{
  "encoder_experts_per_token": 1,
  "encoder_layers": 8,
  "text_encoder_num_experts": 32,
  "text_encoder_positions": "learned",
  "beta1": 0.9,
  "weight_decay": 0.2
}
Rows from block 4 of the audio encoder of a small contrastive audio-text model, named by matrix and row number. Rows with one number within an expert belong to one neuron, the router's apart. Each number is 50 + 15 x the weight over its row's rms, rounded and kept within 0 to 99. All counts start at 0. After the name is the row's rms in percent of the matrix's.
After each expert's rows are labels from the 100 clips, of 14848, where the router gives the expert most weight on average: "responds to" is what is common among them. Only what is clearly more common there than usual is listed. The data: synthesized solo parts of chorales (CocoChorales).
# router: router (encoder.blocks.4.mlp.router.weight, 16x160), inputs 80-159
# up: expert up (encoder.blocks.4.mlp.up, 16x160x160), inputs 80-159
# down: expert down (encoder.blocks.4.mlp.down, 16x160x160, transposed), outputs 80-159

# expert 11
router.11 102:43 30 53 49 40 33 53 30 26 52 33 42 49 50 40 55 77 53 26 41 39 40 48 61 50 45 49 44 53 64 58 40 49 48 37 79 57 26 48 75 47 34 36 76 50 44 39 34 46 41 51 71 47 39 77 46 43 58 48 42 68 30 41 64 38 45 32 39 68 51 43 46 44 87 59 69 30 46 63 47
up.0 113:51 54 52 59 45 56 44 23 52 42 60 57 57 41 77 61 41 60 45 63 38 65 21 51 43 60 62 41 32 60 51 37 46 42 52 53 47 52 41 47 35 44 50 55 81 55 49 70 61 48 35 45 33 44 32 73 79 51 75 55 28 45 64 46 47 40 58 59 42 37 89 67 60 47 46 53 71 42 64 56
down.0 106:64 52 72 49 50 28 77 17 38 62 49 66 52 32 61 60 65 55 42 72 50 55 52 32 45 68 53 10 33 64 37 58 34 30 36 86 23 45 63 27 34 36 52 74 79 61 57 26 42 51 61 36 48 31 48 54 37 35 61 56 46 52 48 60 34 24 78 61 39 33 73 60 80 70 53 72 65 44 55 42
up.1 082:16 44 43 50 36 50 49 74 22 45 37 45 15 34 67 53 75 45 32 44 30 39 43 54 55 38 50 66 23 41 76 67 37 44 33 54 64 55 50 53 31 41 44 71 32 45 46 25 59 31 41 47 61 37 41 47 62 52 35 56 50 15 57 68 47 48 34 58 33 46 40 65 54 60 48 71 40 47 56 53
down.1 093:46 51 43 48 14 28 86 50 13 57 58 64 21 22 70 52 60 46 47 53 47 47 60 65 39 63 43 52 62 51 43 58 28 48 35 46 60 43 80 68 44 34 60 70 55 51 82 37 30 41 57 50 48 43 44 23 50 48 60 46 62 27 15 52 37 55 47 22 38 53 45 49 63 74 34 93 55 60 56 25
responds to: note D4; trombone; note C#4

# expert 1
router.1 075:41 46 50 55 86 52 43 74 46 47 50 38 45 43 40 55 29 48 64 64 61 58 34 63 70 49 45 72 28 54 09 78 56 43 38 40 66 35 50 26 46 67 39 26 15 57 54 64 42 49 84 56 38 50 68 76 46 48 48 61 49 52 53 59 76 52 41 44 50 41 49 53 42 44 40 58 84 62 59 38
up.0 078:34 39 60 14 41 53 54 29 39 50 62 55 68 31 68 86 42 36 45 40 41 48 31 52 14 66 57 32 51 28 49 35 58 21 47 67 65 64 60 66 71 57 36 24 53 23 53 47 42 41 53 55 73 57 42 43 57 23 54 66 27 55 48 74 46 55 55 78 50 41 73 64 31 46 82 26 30 62 51 69
down.0 107:51 22 38 26 38 69 62 28 55 74 55 31 56 62 85 50 39 36 56 54 55 36 49 41 68 64 29 56 48 37 77 38 48 40 42 44 52 48 69 58 78 65 59 39 48 20 67 30 62 47 48 54 34 68 61 66 55 53 58 65 57 53 50 58 45 31 65 44 39 46 54 22 48 39 40 29 24 65 33 29
up.1 103:52 44 35 69 41 54 29 35 77 38 88 50 51 15 70 35 47 33 42 63 74 29 49 59 42 28 42 31 64 67 61 41 38 39 57 45 48 44 56 59 50 35 77 52 79 72 27 56 43 45 45 57 62 41 35 44 59 42 39 31 56 39 69 63 58 45 36 65 60 42 82 64 60 34 41 55 52 67 81 72
down.1 085:43 18 63 55 49 44 15 64 68 48 43 49 51 48 49 48 56 57 49 35 40 40 59 65 55 51 74 59 48 70 49 58 52 57 30 64 61 53 75 44 49 87 78 32 50 37 48 49 58 61 42 58 58 51 39 62 51 73 39 62 50 52 40 33 62 58 49 66 42 20 30 26 68 45 45 40 45 67 57 33
responds to: clarinet; note F4; note A4; horn

# expert 12
router.12 130:48 45 51 35 39 68 66 44 43 57 70 60 54 29 78 37 41 29 50 55 63 65 66 74 42 28 80 45 64 45 34 69 50 60 44 30 38 44 66 35 69 43 24 49 28 33 46 25 49 51 80 38 15 31 52 42 39 60 64 56 53 26 27 45 52 62 39 61 40 42 42 51 52 58 48 57 36 64 85 39
up.0 090:40 62 58 42 49 31 41 65 27 84 35 44 48 64 35 66 63 49 50 56 32 33 37 48 37 63 42 64 43 36 40 29 66 44 39 65 46 48 22 70 54 52 92 64 36 55 30 55 51 44 37 52 68 59 45 79 71 20 42 53 58 67 62 65 51 29 48 73 45 61 57 30 46 60 54 18 68 46 24 53
down.0 079:60 74 75 65 85 33 55 47 74 48 43 26 60 81 49 68 55 58 64 68 51 32 69 27 62 48 39 44 54 45 78 24 76 58 35 73 61 68 26 44 47 69 62 35 51 75 63 42 46 48 52 39 62 59 53 52 30 43 25 47 66 39 60 55 19 21 55 59 59 75 52 43 43 29 45 34 68 36 32 49
up.1 093:44 99 56 47 60 52 61 33 56 31 72 26 36 55 49 61 26 28 76 45 68 46 51 62 54 51 55 51 60 54 48 39 46 45 36 60 45 48 51 56 38 34 46 54 64 31 65 60 50 66 65 49 59 67 27 42 54 33 54 42 46 50 70 41 50 43 15 46 99 59 78 35 49 45 51 27 66 43 46 68
down.1 087:70 44 83 41 38 67 64 37 40 55 79 63 60 63 64 37 38 35 41 46 61 50 53 64 32 43 58 32 57 30 46 55 44 23 21 58 46 39 48 69 70 42 52 79 41 62 76 54 69 74 44 40 37 26 57 49 49 67 65 43 63 50 56 47 54 55 53 30 70 30 80 40 43 74 33 31 35 50 87 55
responds to: note D5; flute

# expert 7
router.7 110:50 57 51 48 62 47 50 36 82 51 59 41 55 60 30 62 47 45 45 56 59 36 55 53 62 58 50 65 50 53 59 30 43 23 45 71 21 33 33 48 68 40 56 28 87 46 43 46 44 70 83 53 60 39 42 55 83 37 33 68 63 35 74 62 39 57 65 74 44 64 27 50 29 48 52 65 81 14 58 54
up.0 092:72 81 45 25 66 54 60 60 51 28 44 46 52 30 58 50 18 64 87 40 42 49 39 38 39 61 46 48 67 64 15 66 35 59 33 34 50 45 54 63 41 61 30 52 24 71 65 52 30 36 37 38 35 73 55 35 42 69 46 35 31 67 33 45 43 66 14 57 49 16 71 32 49 65 68 41 49 65 51 75
down.0 059:39 46 42 53 67 65 39 67 40 45 36 49 52 26 47 46 55 44 42 49 52 73 51 50 49 69 60 66 64 56 80 49 55 42 44 32 32 32 52 37 48 60 70 49 25 49 43 22 60 66 41 57 78 51 53 61 20 40 57 76 52 49 53 29 65 43 57 28 70 65 47 31 45 37 60 13 32 28 28 55
up.1 085:54 34 46 62 42 46 37 49 55 39 44 20 31 29 32 35 45 45 95 43 46 61 21 44 41 45 48 29 46 65 18 69 32 36 63 40 56 42 48 51 47 71 42 53 48 62 48 38 62 51 37 46 67 26 59 55 31 63 65 26 39 61 61 37 70 87 47 42 68 28 42 73 37 69 59 46 32 60 67 49
down.1 089:58 44 50 55 63 34 66 83 49 40 43 74 38 29 63 54 37 52 45 65 08 56 16 53 68 48 49 35 34 73 30 52 30 59 48 45 50 31 44 51 64 51 55 52 42 58 61 56 47 63 53 75 22 41 55 65 42 32 41 51 05 51 23 31 64 71 67 31 54 27 99 57 61 64 62 59 48 56 47 49
responds to: note G5; trumpet; flute

# expert 4
router.4 102:47 47 42 55 49 40 28 20 34 47 40 61 62 49 39 77 77 53 42 37 43 55 69 30 65 57 37 43 59 36 28 76 51 38 52 62 52 61 43 38 09 49 33 49 44 37 32 46 57 50 27 26 47 54 55 76 46 68 60 31 73 74 63 38 46 36 55 55 67 43 44 58 43 82 43 48 38 29 43 78
up.0 092:51 70 63 76 57 39 62 57 63 33 50 41 50 64 32 59 42 57 59 35 57 33 23 37 50 38 45 42 43 75 57 43 37 63 81 46 70 61 50 59 63 67 49 48 67 75 48 49 25 65 64 59 99 28 67 40 22 66 48 26 45 32 45 44 36 67 46 45 75 59 44 45 32 55 64 48 50 55 54 36
down.0 078:23 66 53 45 33 75 39 38 65 16 31 28 44 39 52 62 43 37 49 36 45 64 49 48 36 42 56 49 62 25 74 57 54 34 77 60 28 48 49 54 65 68 05 54 39 50 61 49 40 39 52 42 58 27 83 66 74 25 58 60 57 59 55 28 65 67 28 52 33 31 30 34 38 49 70 66 63 49 59 66
up.1 105:61 70 33 59 57 53 54 51 46 62 66 58 17 44 44 51 28 39 57 64 49 40 38 46 49 45 57 58 49 51 70 36 49 51 58 47 54 39 66 63 47 46 68 48 67 58 32 75 63 19 64 40 43 51 51 38 44 33 32 64 43 44 51 67 60 55 34 62 43 60 68 53 54 30 67 60 63 60 56 31
down.1 106:61 44 32 35 35 76 72 34 33 44 60 70 64 13 56 23 49 33 39 72 67 44 44 50 48 81 17 60 58 62 52 51 17 38 42 42 24 38 59 49 61 38 67 56 70 67 50 41 36 59 45 62 50 55 39 41 65 46 77 51 50 56 35 55 41 42 38 47 41 31 88 48 40 38 35 65 45 50 67 48
responds to: cello; note D#4; note D4; note C#4

# expert 2
router.2 086:42 20 40 66 49 53 47 61 21 67 41 61 22 59 40 58 69 47 56 49 42 42 34 41 70 49 19 61 46 32 11 47 67 64 33 36 60 60 61 34 54 54 58 59 33 49 63 67 50 42 70 77 45 33 71 51 32 66 62 39 41 59 30 54 61 72 64 22 42 58 31 58 72 64 37 60 40 56 47 22
up.0 082:60 49 62 35 71 55 50 52 77 47 53 40 76 52 47 17 34 51 57 37 80 62 64 53 43 63 71 50 64 42 76 44 47 47 40 69 30 41 42 53 51 58 56 19 38 63 66 61 61 69 41 62 56 49 64 53 51 21 34 47 75 43 89 38 43 39 32 62 61 50 40 41 46 37 72 32 70 47 51 78
down.0 070:41 53 46 82 34 40 22 61 73 30 35 65 52 35 46 49 34 74 36 68 42 59 31 39 40 69 53 51 59 54 54 06 42 59 75 58 54 45 65 51 76 41 70 28 39 30 60 74 45 51 43 73 41 85 62 31 47 61 35 59 38 53 31 55 55 57 35 51 50 65 61 53 54 35 53 67 57 42 19 52
up.1 094:27 85 59 35 28 56 39 38 43 50 70 37 54 32 52 54 51 51 63 45 75 70 56 57 34 33 54 56 66 49 79 53 53 28 81 21 52 60 52 51 22 63 29 35 36 57 40 53 44 54 70 10 87 48 55 69 56 50 51 59 46 44 54 46 42 51 42 56 43 55 62 45 28 37 35 14 65 60 62 56
down.1 080:40 67 36 63 44 78 52 47 44 52 58 72 39 36 30 59 36 25 61 47 74 76 68 52 48 75 29 57 39 47 56 54 43 50 60 30 45 35 48 24 42 52 50 49 43 63 50 45 70 70 44 51 50 58 34 32 58 41 36 73 36 93 71 40 47 29 52 42 41 57 48 34 56 21 54 37 69 53 57 65
responds to: viola; note D4; note C#4

# expert 9
router.9 119:58 58 45 52 30 47 25 51 68 06 61 39 53 67 54 42 30 64 40 30 57 72 45 41 39 53 54 41 66 41 75 44 57 40 41 55 55 82 58 20 45 61 67 37 65 76 62 72 51 46 57 39 61 52 51 23 27 46 45 21 41 59 36 54 49 45 56 53 35 33 53 54 66 10 36 15 31 59 39 47
up.0 118:17 48 47 72 47 56 47 64 41 73 17 17 73 76 27 44 87 63 67 51 89 59 49 79 55 73 51 54 63 66 61 53 33 44 28 28 42 59 51 49 22 43 41 62 47 30 47 51 45 56 54 76 50 53 29 67 38 65 42 39 63 36 68 51 44 40 24 50 60 31 32 38 65 56 48 52 49 75 25 77
down.0 127:28 56 58 61 75 51 70 58 31 72 28 43 62 54 27 57 58 76 57 42 51 61 49 57 71 64 47 69 25 71 51 77 60 45 58 49 44 24 19 25 41 50 42 78 32 72 38 63 48 77 49 48 62 24 29 73 44 64 41 54 59 44 55 35 36 65 40 28 40 62 13 52 63 72 43 55 60 27 28 73
up.1 087:51 75 39 25 65 65 49 30 52 52 36 42 44 53 52 85 53 47 68 50 61 61 40 15 46 47 20 44 59 35 46 41 76 72 86 47 57 39 44 56 32 51 35 41 55 73 48 67 39 45 12 43 48 57 57 40 65 50 57 35 44 43 35 46 46 66 54 49 42 52 55 42 42 66 59 63 35 42 43 73
down.1 082:69 61 48 54 59 22 58 66 63 45 69 61 59 41 24 43 43 57 37 36 70 63 59 78 52 31 55 56 66 66 32 45 42 48 41 34 55 57 78 52 43 29 47 55 42 62 52 63 73 73 40 63 44 70 56 49 61 50 64 58 38 56 44 23 39 48 49 72 32 29 47 21 59 37 27 34 48 67 58 37
responds to: note G#3; tuba; bassoon

# expert 0
router.0 073:46 34 51 42 43 45 49 54 65 57 37 28 62 55 72 52 48 66 68 77 46 58 46 39 57 54 61 63 44 63 13 59 63 47 30 43 58 61 72 34 39 57 36 29 30 27 25 69 47 68 65 40 33 46 45 75 46 37 43 47 39 59 56 57 58 74 67 12 25 41 39 45 49 44 71 50 69 45 43 30
up.0 103:47 21 43 47 66 13 72 48 52 17 58 78 22 18 60 57 27 70 45 37 36 58 67 58 45 37 42 23 33 57 59 33 56 73 51 42 60 33 70 54 35 47 37 09 63 20 35 55 43 56 39 54 88 45 43 30 69 31 19 54 55 46 66 56 31 69 52 35 45 62 34 62 56 63 64 47 34 62 34 61
down.0 113:40 29 26 67 48 64 23 57 60 43 77 66 40 45 51 40 44 32 52 67 31 47 58 63 59 48 35 52 64 59 56 57 60 55 53 43 23 40 62 19 64 53 34 50 57 37 32 61 61 68 56 57 55 41 54 76 67 48 38 63 30 72 39 55 63 51 91 41 67 32 61 56 56 42 44 59 56 37 49 25
up.1 096:31 52 49 33 33 41 47 39 48 64 42 48 51 66 43 59 52 28 69 31 87 38 67 85 43 48 71 54 64 37 46 41 22 37 61 25 58 55 67 59 50 50 76 72 47 45 55 50 66 57 27 44 30 70 24 51 51 30 73 35 55 65 56 50 59 36 14 56 77 43 62 59 69 25 33 36 57 44 49 64
down.1 099:28 35 58 32 52 22 49 47 46 39 25 16 40 44 36 60 38 44 79 39 51 71 20 53 54 70 59 29 24 75 42 15 22 60 53 59 33 26 45 29 39 41 62 54 51 68 72 55 41 57 67 68 49 55 60 49 41 46 39 47 27 48 54 43 75 41 27 24 44 59 35 51 74 50 48 43 73 41 20 72
responds to: note G4; viola; note A4; note F#4

# expert 14
router.14 082:44 38 52 52 49 74 62 52 35 53 30 26 63 49 52 53 46 53 46 46 40 44 49 66 81 47 43 77 36 38 43 75 77 61 42 11 56 42 39 37 48 30 52 44 31 59 59 58 40 28 66 56 29 73 56 63 37 46 39 55 22 44 34 55 51 58 44 25 56 47 47 36 44 72 82 33 85 47 38 16
up.0 083:44 52 40 36 54 69 32 53 57 56 41 38 76 50 57 53 42 73 52 31 58 40 55 62 33 37 37 45 60 47 41 40 59 49 61 38 60 61 35 57 61 45 54 26 51 67 38 64 31 17 44 66 74 72 47 54 74 58 26 63 31 54 23 56 24 61 41 70 63 45 68 45 35 50 57 41 51 38 45 62
down.0 079:87 57 37 51 57 41 47 45 60 42 46 44 51 59 33 56 53 45 59 59 63 40 26 45 49 69 74 39 35 63 61 40 51 39 67 65 49 55 50 54 71 77 86 42 57 66 62 32 59 65 57 28 68 69 52 42 16 64 48 48 53 57 29 81 32 34 58 38 46 68 81 72 60 60 35 09 64 37 46 56
up.1 113:49 42 43 72 50 55 36 55 49 57 63 70 54 61 40 31 50 54 72 71 57 40 42 43 26 67 61 65 56 73 54 62 44 42 65 44 46 60 49 55 32 43 71 57 53 83 37 47 62 38 16 52 42 23 51 48 68 24 45 29 56 28 37 62 59 60 30 61 62 68 46 87 58 46 55 78 59 43 73 61
down.1 090:31 65 03 81 51 77 48 58 58 57 65 47 41 44 29 42 62 61 76 85 63 42 61 40 47 71 41 65 29 57 76 72 43 50 50 23 48 45 25 46 49 72 71 43 49 44 50 32 51 48 61 70 55 22 50 50 27 46 58 51 78 32 55 58 50 31 71 65 56 62 41 43 47 07 59 43 41 51 59 31
responds to: note C#5; violin; note G4

# expert 3
router.3 088:63 27 46 74 60 55 17 30 64 60 67 64 76 36 47 19 45 26 33 78 60 40 34 60 47 28 63 54 51 26 42 39 44 49 82 47 81 75 61 42 55 52 46 76 49 41 40 59 47 61 59 58 36 68 70 56 59 48 61 62 70 57 31 40 70 51 69 52 47 50 42 50 20 17 58 57 62 66 46 31
up.0 103:62 70 37 25 37 58 87 42 51 37 55 26 61 60 59 62 28 41 54 47 61 56 34 61 63 43 52 66 75 52 42 56 50 53 29 39 58 38 54 63 58 64 24 49 17 36 44 55 14 56 74 61 64 71 18 48 51 50 53 45 55 38 47 56 31 58 51 56 52 51 53 33 26 57 57 21 47 58 41 48
down.0 111:69 65 61 17 42 48 52 50 70 27 78 45 53 39 59 37 34 25 47 60 52 24 22 78 30 44 68 44 75 50 32 44 29 56 18 47 64 77 65 49 68 70 57 60 36 52 50 53 55 45 38 59 57 55 39 45 72 55 58 36 90 36 10 29 48 76 45 50 50 41 57 38 38 48 41 38 49 71 51 19
up.1 098:32 62 35 85 65 65 59 74 45 49 51 48 14 69 59 38 57 44 62 62 43 77 37 63 52 44 34 34 55 66 56 54 86 41 68 59 25 19 26 30 60 47 25 45 64 38 39 54 50 54 54 51 37 51 38 52 20 21 35 59 45 41 54 34 66 34 73 53 48 65 69 52 53 48 43 49 56 27 31 54
down.1 108:18 49 33 32 50 61 55 56 44 57 24 43 34 63 31 58 50 70 72 43 46 69 51 44 52 71 28 71 23 43 44 63 62 35 72 42 41 30 11 46 44 66 48 45 47 53 53 41 53 48 57 49 62 54 51 69 35 33 66 65 49 63 32 45 51 51 33 31 52 62 27 52 36 65 63 59 48 17 15 60
responds to: note G#4; clarinet; violin

# expert 8
router.8 074:38 43 55 58 78 55 59 77 31 35 38 35 54 48 51 47 46 65 50 57 60 63 47 55 78 67 50 78 37 52 33 56 53 48 43 22 44 52 29 36 50 37 60 44 38 49 61 66 52 53 69 73 55 62 66 84 67 59 43 49 56 53 33 58 74 47 56 44 32 52 66 34 50 62 58 43 79 43 51 44
up.0 109:60 33 37 55 23 37 61 32 60 60 52 36 53 58 53 63 41 55 65 21 64 63 23 49 54 37 58 41 49 41 43 59 52 28 44 64 76 47 40 70 61 40 77 52 70 51 59 42 33 46 38 51 64 54 19 64 85 39 65 34 34 30 60 63 34 41 54 68 45 45 37 52 70 76 64 83 53 66 66 77
down.0 099:58 43 55 38 44 34 56 54 61 50 69 52 45 48 42 70 33 67 79 44 38 31 32 50 49 61 42 37 30 71 14 48 59 44 44 46 47 53 37 67 47 65 66 52 77 61 30 50 50 24 42 35 37 45 46 67 79 45 47 35 49 54 59 84 40 59 44 81 27 31 64 64 61 46 49 36 59 37 56 43
up.1 106:49 38 63 46 44 59 29 43 53 54 53 55 78 47 56 46 41 58 57 32 63 46 64 49 35 37 56 54 63 51 52 49 56 60 56 52 63 46 54 79 58 47 53 33 43 50 50 54 44 30 22 63 61 72 49 28 51 63 23 26 47 22 43 66 52 69 25 69 86 61 55 50 34 59 55 59 53 55 37 78
down.1 101:39 41 30 53 39 64 33 37 52 21 39 44 59 36 57 67 36 68 56 33 62 66 63 49 35 55 61 49 46 41 57 62 70 42 76 25 60 47 53 75 51 67 53 14 75 47 48 51 52 24 52 44 39 62 47 13 79 34 41 37 50 31 61 52 28 53 26 85 46 63 45 79 35 50 55 36 56 50 66 74
responds to: cello; note A3; note G3

# expert 15
router.15 099:39 46 36 35 45 54 25 39 49 31 52 64 52 52 53 40 41 27 59 22 79 70 31 73 33 56 68 40 49 63 52 78 33 39 95 25 57 13 27 48 41 35 70 54 64 46 46 62 44 45 40 49 40 64 39 68 32 25 74 49 24 75 63 51 45 57 52 52 59 70 71 78 80 45 47 43 65 38 53 80
up.0 094:48 84 41 69 69 66 51 59 71 52 49 51 48 47 72 82 38 83 32 53 39 38 44 29 54 52 32 51 71 33 55 23 51 69 27 58 44 84 56 66 59 60 44 09 51 54 35 39 39 27 45 80 63 40 61 43 64 58 25 46 66 26 54 52 43 43 60 73 45 46 59 40 22 46 68 47 51 59 58 21
down.0 093:35 64 36 63 33 54 52 29 60 39 50 61 66 29 49 56 45 64 42 54 40 33 46 23 42 61 18 36 48 57 61 35 40 63 56 65 56 48 64 86 67 48 88 38 69 61 47 49 25 52 32 61 63 43 44 40 74 53 33 18 45 46 48 41 22 35 49 69 78 57 50 58 57 56 59 44 62 71 60 57
up.1 096:53 50 37 41 38 59 37 97 63 67 46 48 52 63 51 37 45 75 35 74 36 48 31 40 32 68 55 68 55 23 52 65 51 78 61 24 41 60 40 49 72 52 46 40 69 55 48 49 53 00 53 63 33 57 70 47 55 57 42 29 54 53 29 65 52 45 45 58 60 45 61 67 40 49 53 69 31 58 49 36
down.1 097:54 37 59 38 33 48 37 52 37 54 42 47 41 39 55 42 45 61 66 49 60 69 30 74 45 59 65 70 40 41 45 46 50 44 64 34 63 35 19 51 34 42 53 52 58 51 47 51 52 26 91 51 48 83 49 48 31 21 48 55 77 35 27 67 69 31 39 24 37 74 66 74 33 61 63 68 49 38 33 43
responds to: note A#3; cello; bassoon

# expert 13
router.13 089:56 74 62 63 76 48 30 67 55 78 51 37 51 74 24 62 62 82 45 45 54 50 55 60 62 65 78 63 70 45 52 68 79 56 43 48 43 41 48 52 47 44 50 56 33 73 41 59 48 53 64 42 33 49 65 50 53 59 38 38 38 29 80 62 47 48 46 55 49 37 61 47 56 56 52 55 68 46 66 27
up.0 090:33 35 17 50 21 44 24 38 63 24 36 67 28 24 86 49 43 33 46 43 44 45 38 48 58 19 36 52 58 51 75 40 38 64 77 49 57 69 63 62 66 71 57 16 57 48 36 56 25 33 38 41 54 60 51 50 66 45 53 59 49 54 22 47 43 49 61 61 55 79 58 63 25 54 68 58 28 44 51 56
down.0 068:13 47 46 51 41 44 32 58 65 38 60 55 36 57 69 17 45 57 65 38 31 35 77 84 30 67 61 53 75 45 63 39 48 67 33 48 58 74 75 38 50 51 40 23 37 50 64 65 84 52 21 54 55 39 68 39 70 48 43 44 60 63 61 31 66 56 45 36 72 37 69 48 61 40 41 43 83 52 46 29
up.1 090:42 70 62 69 63 42 37 44 55 50 71 61 58 38 40 42 59 44 64 56 43 39 49 69 53 35 40 69 73 67 75 42 66 66 45 47 50 56 46 46 25 39 38 64 46 68 50 62 42 67 58 45 48 49 38 61 53 41 36 44 31 44 56 46 66 58 34 49 43 51 72 89 47 22 32 34 56 66 69 53
down.1 097:39 69 84 53 58 45 55 41 46 67 47 48 50 62 39 35 72 24 51 63 65 41 62 58 56 21 49 70 63 36 49 19 59 62 31 32 44 63 38 59 41 25 40 94 00 42 41 54 49 62 59 43 42 54 43 57 40 36 57 59 67 67 60 58 81 24 40 23 55 59 34 72 51 27 50 46 51 50 37 36
responds to: note E5; note F5; flute; trumpet

# expert 10
router.10 124:54 73 67 45 50 39 73 57 51 54 45 34 49 58 61 23 38 55 78 63 42 30 34 40 67 56 10 75 51 51 52 40 26 50 31 39 45 42 44 60 45 68 86 76 42 68 46 56 48 47 25 41 52 71 33 78 52 76 51 28 67 37 41 35 55 60 54 58 58 67 47 39 59 47 46 42 43 62 35 48
up.0 103:67 60 50 49 75 60 55 40 60 07 69 43 53 90 55 63 43 52 64 32 63 72 56 50 49 49 59 45 76 36 36 51 73 56 50 44 56 59 31 48 35 53 39 46 22 43 69 40 46 32 55 66 40 52 41 32 59 55 43 29 59 39 60 63 31 37 34 47 55 67 44 41 53 36 30 60 99 39 66 86
down.0 103:82 24 63 50 61 22 54 22 31 54 47 58 37 29 82 56 60 25 37 55 24 49 26 51 64 35 53 25 47 53 54 28 35 45 51 81 67 57 80 75 39 42 76 40 83 42 70 58 63 69 34 30 12 59 57 48 53 33 57 42 20 54 72 46 52 57 73 52 55 42 78 40 71 56 48 68 24 68 53 57
up.1 100:52 14 57 52 49 59 37 27 56 52 54 53 96 37 58 51 46 53 37 53 79 60 56 46 55 29 67 60 58 51 47 72 48 54 83 53 54 45 64 54 36 31 24 33 50 52 56 72 35 63 87 64 36 64 84 58 61 47 45 63 22 60 50 67 64 31 38 45 57 29 45 57 27 51 68 58 56 69 72 65
down.1 127:52 08 63 57 36 64 55 11 35 50 42 60 83 50 63 49 59 31 30 40 56 67 59 42 64 25 60 58 43 74 42 70 62 54 61 41 75 33 72 53 46 32 37 38 57 52 52 70 32 66 74 48 45 66 45 45 47 59 36 57 30 51 47 65 65 60 20 42 57 40 41 59 37 54 78 47 36 64 71 75
responds to: note C5; horn

# expert 5
router.5 131:62 70 31 33 34 51 71 61 45 72 41 71 43 51 42 57 68 71 40 70 52 61 94 39 31 43 47 31 40 62 66 34 67 50 47 48 60 57 36 60 55 49 34 24 50 24 59 43 41 59 30 51 65 53 26 40 34 43 47 82 37 41 41 48 55 40 39 34 47 58 33 66 38 44 44 52 55 69 49 45
up.0 125:45 50 56 65 58 46 33 51 31 44 42 66 34 23 77 46 48 47 45 57 57 64 39 47 35 48 56 51 82 29 61 42 02 60 64 33 10 59 66 55 58 66 43 40 72 47 65 10 62 50 36 29 50 37 56 54 33 30 69 51 61 46 50 44 30 61 75 37 83 58 73 42 34 54 45 71 32 48 50 45
down.0 118:23 74 49 55 27 56 63 67 45 76 40 66 65 43 43 44 70 62 43 53 32 41 72 43 33 77 39 69 46 33 56 32 36 71 45 20 39 62 48 50 62 34 74 37 47 49 56 65 73 35 24 44 45 60 65 32 60 58 53 44 72 39 48 51 67 25 46 70 52 58 51 64 45 16 45 41 48 65 41 33
up.1 092:51 43 87 51 67 47 45 55 50 39 61 67 31 50 65 57 47 30 43 41 42 43 34 69 63 33 73 51 65 53 40 82 37 37 50 33 58 61 72 19 46 54 70 68 39 60 46 27 60 44 49 61 45 47 59 70 55 68 63 35 69 30 64 50 20 61 69 53 70 49 51 30 61 60 42 48 60 41 65 40
down.1 090:72 31 53 45 80 56 37 50 34 35 62 27 53 74 45 63 33 36 69 24 52 71 39 53 65 31 47 41 48 61 22 64 54 42 71 56 71 62 56 40 52 59 25 61 26 52 62 41 23 55 61 58 42 58 67 86 59 45 46 51 22 45 48 55 44 72 50 30 25 41 49 58 58 56 54 73 61 42 58 62
responds to: note B4; violin

# expert 6
router.6 085:50 58 45 63 92 85 52 52 61 18 41 50 33 60 35 51 68 42 60 40 40 53 53 63 52 71 37 62 58 58 50 47 51 65 38 27 44 74 51 38 48 52 40 57 22 42 67 45 35 59 40 51 31 48 45 46 59 48 43 27 34 67 71 29 88 53 50 46 60 61 36 17 65 24 70 64 37 38 65 35
up.0 110:50 64 39 69 49 51 43 24 39 53 72 45 48 53 49 50 41 50 84 63 68 72 63 49 52 57 27 52 62 51 30 53 60 40 30 56 18 50 43 50 27 15 42 50 78 44 26 48 41 59 62 38 46 45 35 57 60 18 54 45 66 43 58 91 38 32 54 81 34 47 48 86 38 44 49 39 69 58 75 50
down.0 120:52 53 66 58 45 46 49 54 53 98 28 43 70 80 46 48 50 59 44 75 83 65 25 41 69 42 51 72 20 42 32 75 74 24 57 55 37 53 16 35 27 33 41 57 56 40 44 47 48 51 65 34 41 45 28 78 37 57 56 37 44 42 33 67 62 24 50 45 32 51 23 64 65 57 50 66 47 67 65 61
up.1 094:69 45 56 35 54 43 46 49 50 57 58 28 53 29 84 54 37 39 55 72 65 15 45 45 57 44 30 37 72 36 25 41 53 51 31 53 53 41 69 68 40 54 09 34 57 43 60 41 13 41 50 69 64 79 34 46 48 58 48 44 27 46 32 78 32 62 28 66 55 53 76 39 33 39 75 48 64 77 41 66
down.1 071:34 46 29 42 30 54 73 56 36 33 42 60 28 29 67 49 48 41 72 54 40 82 56 52 03 66 64 35 40 42 72 39 52 73 37 38 50 29 45 54 67 42 50 45 43 42 48 34 35 17 55 49 47 52 53 26 48 30 43 65 64 34 44 29 56 57 53 36 36 46 39 73 65 64 42 79 62 43 31 69
responds to: tuba; note D#3; note D3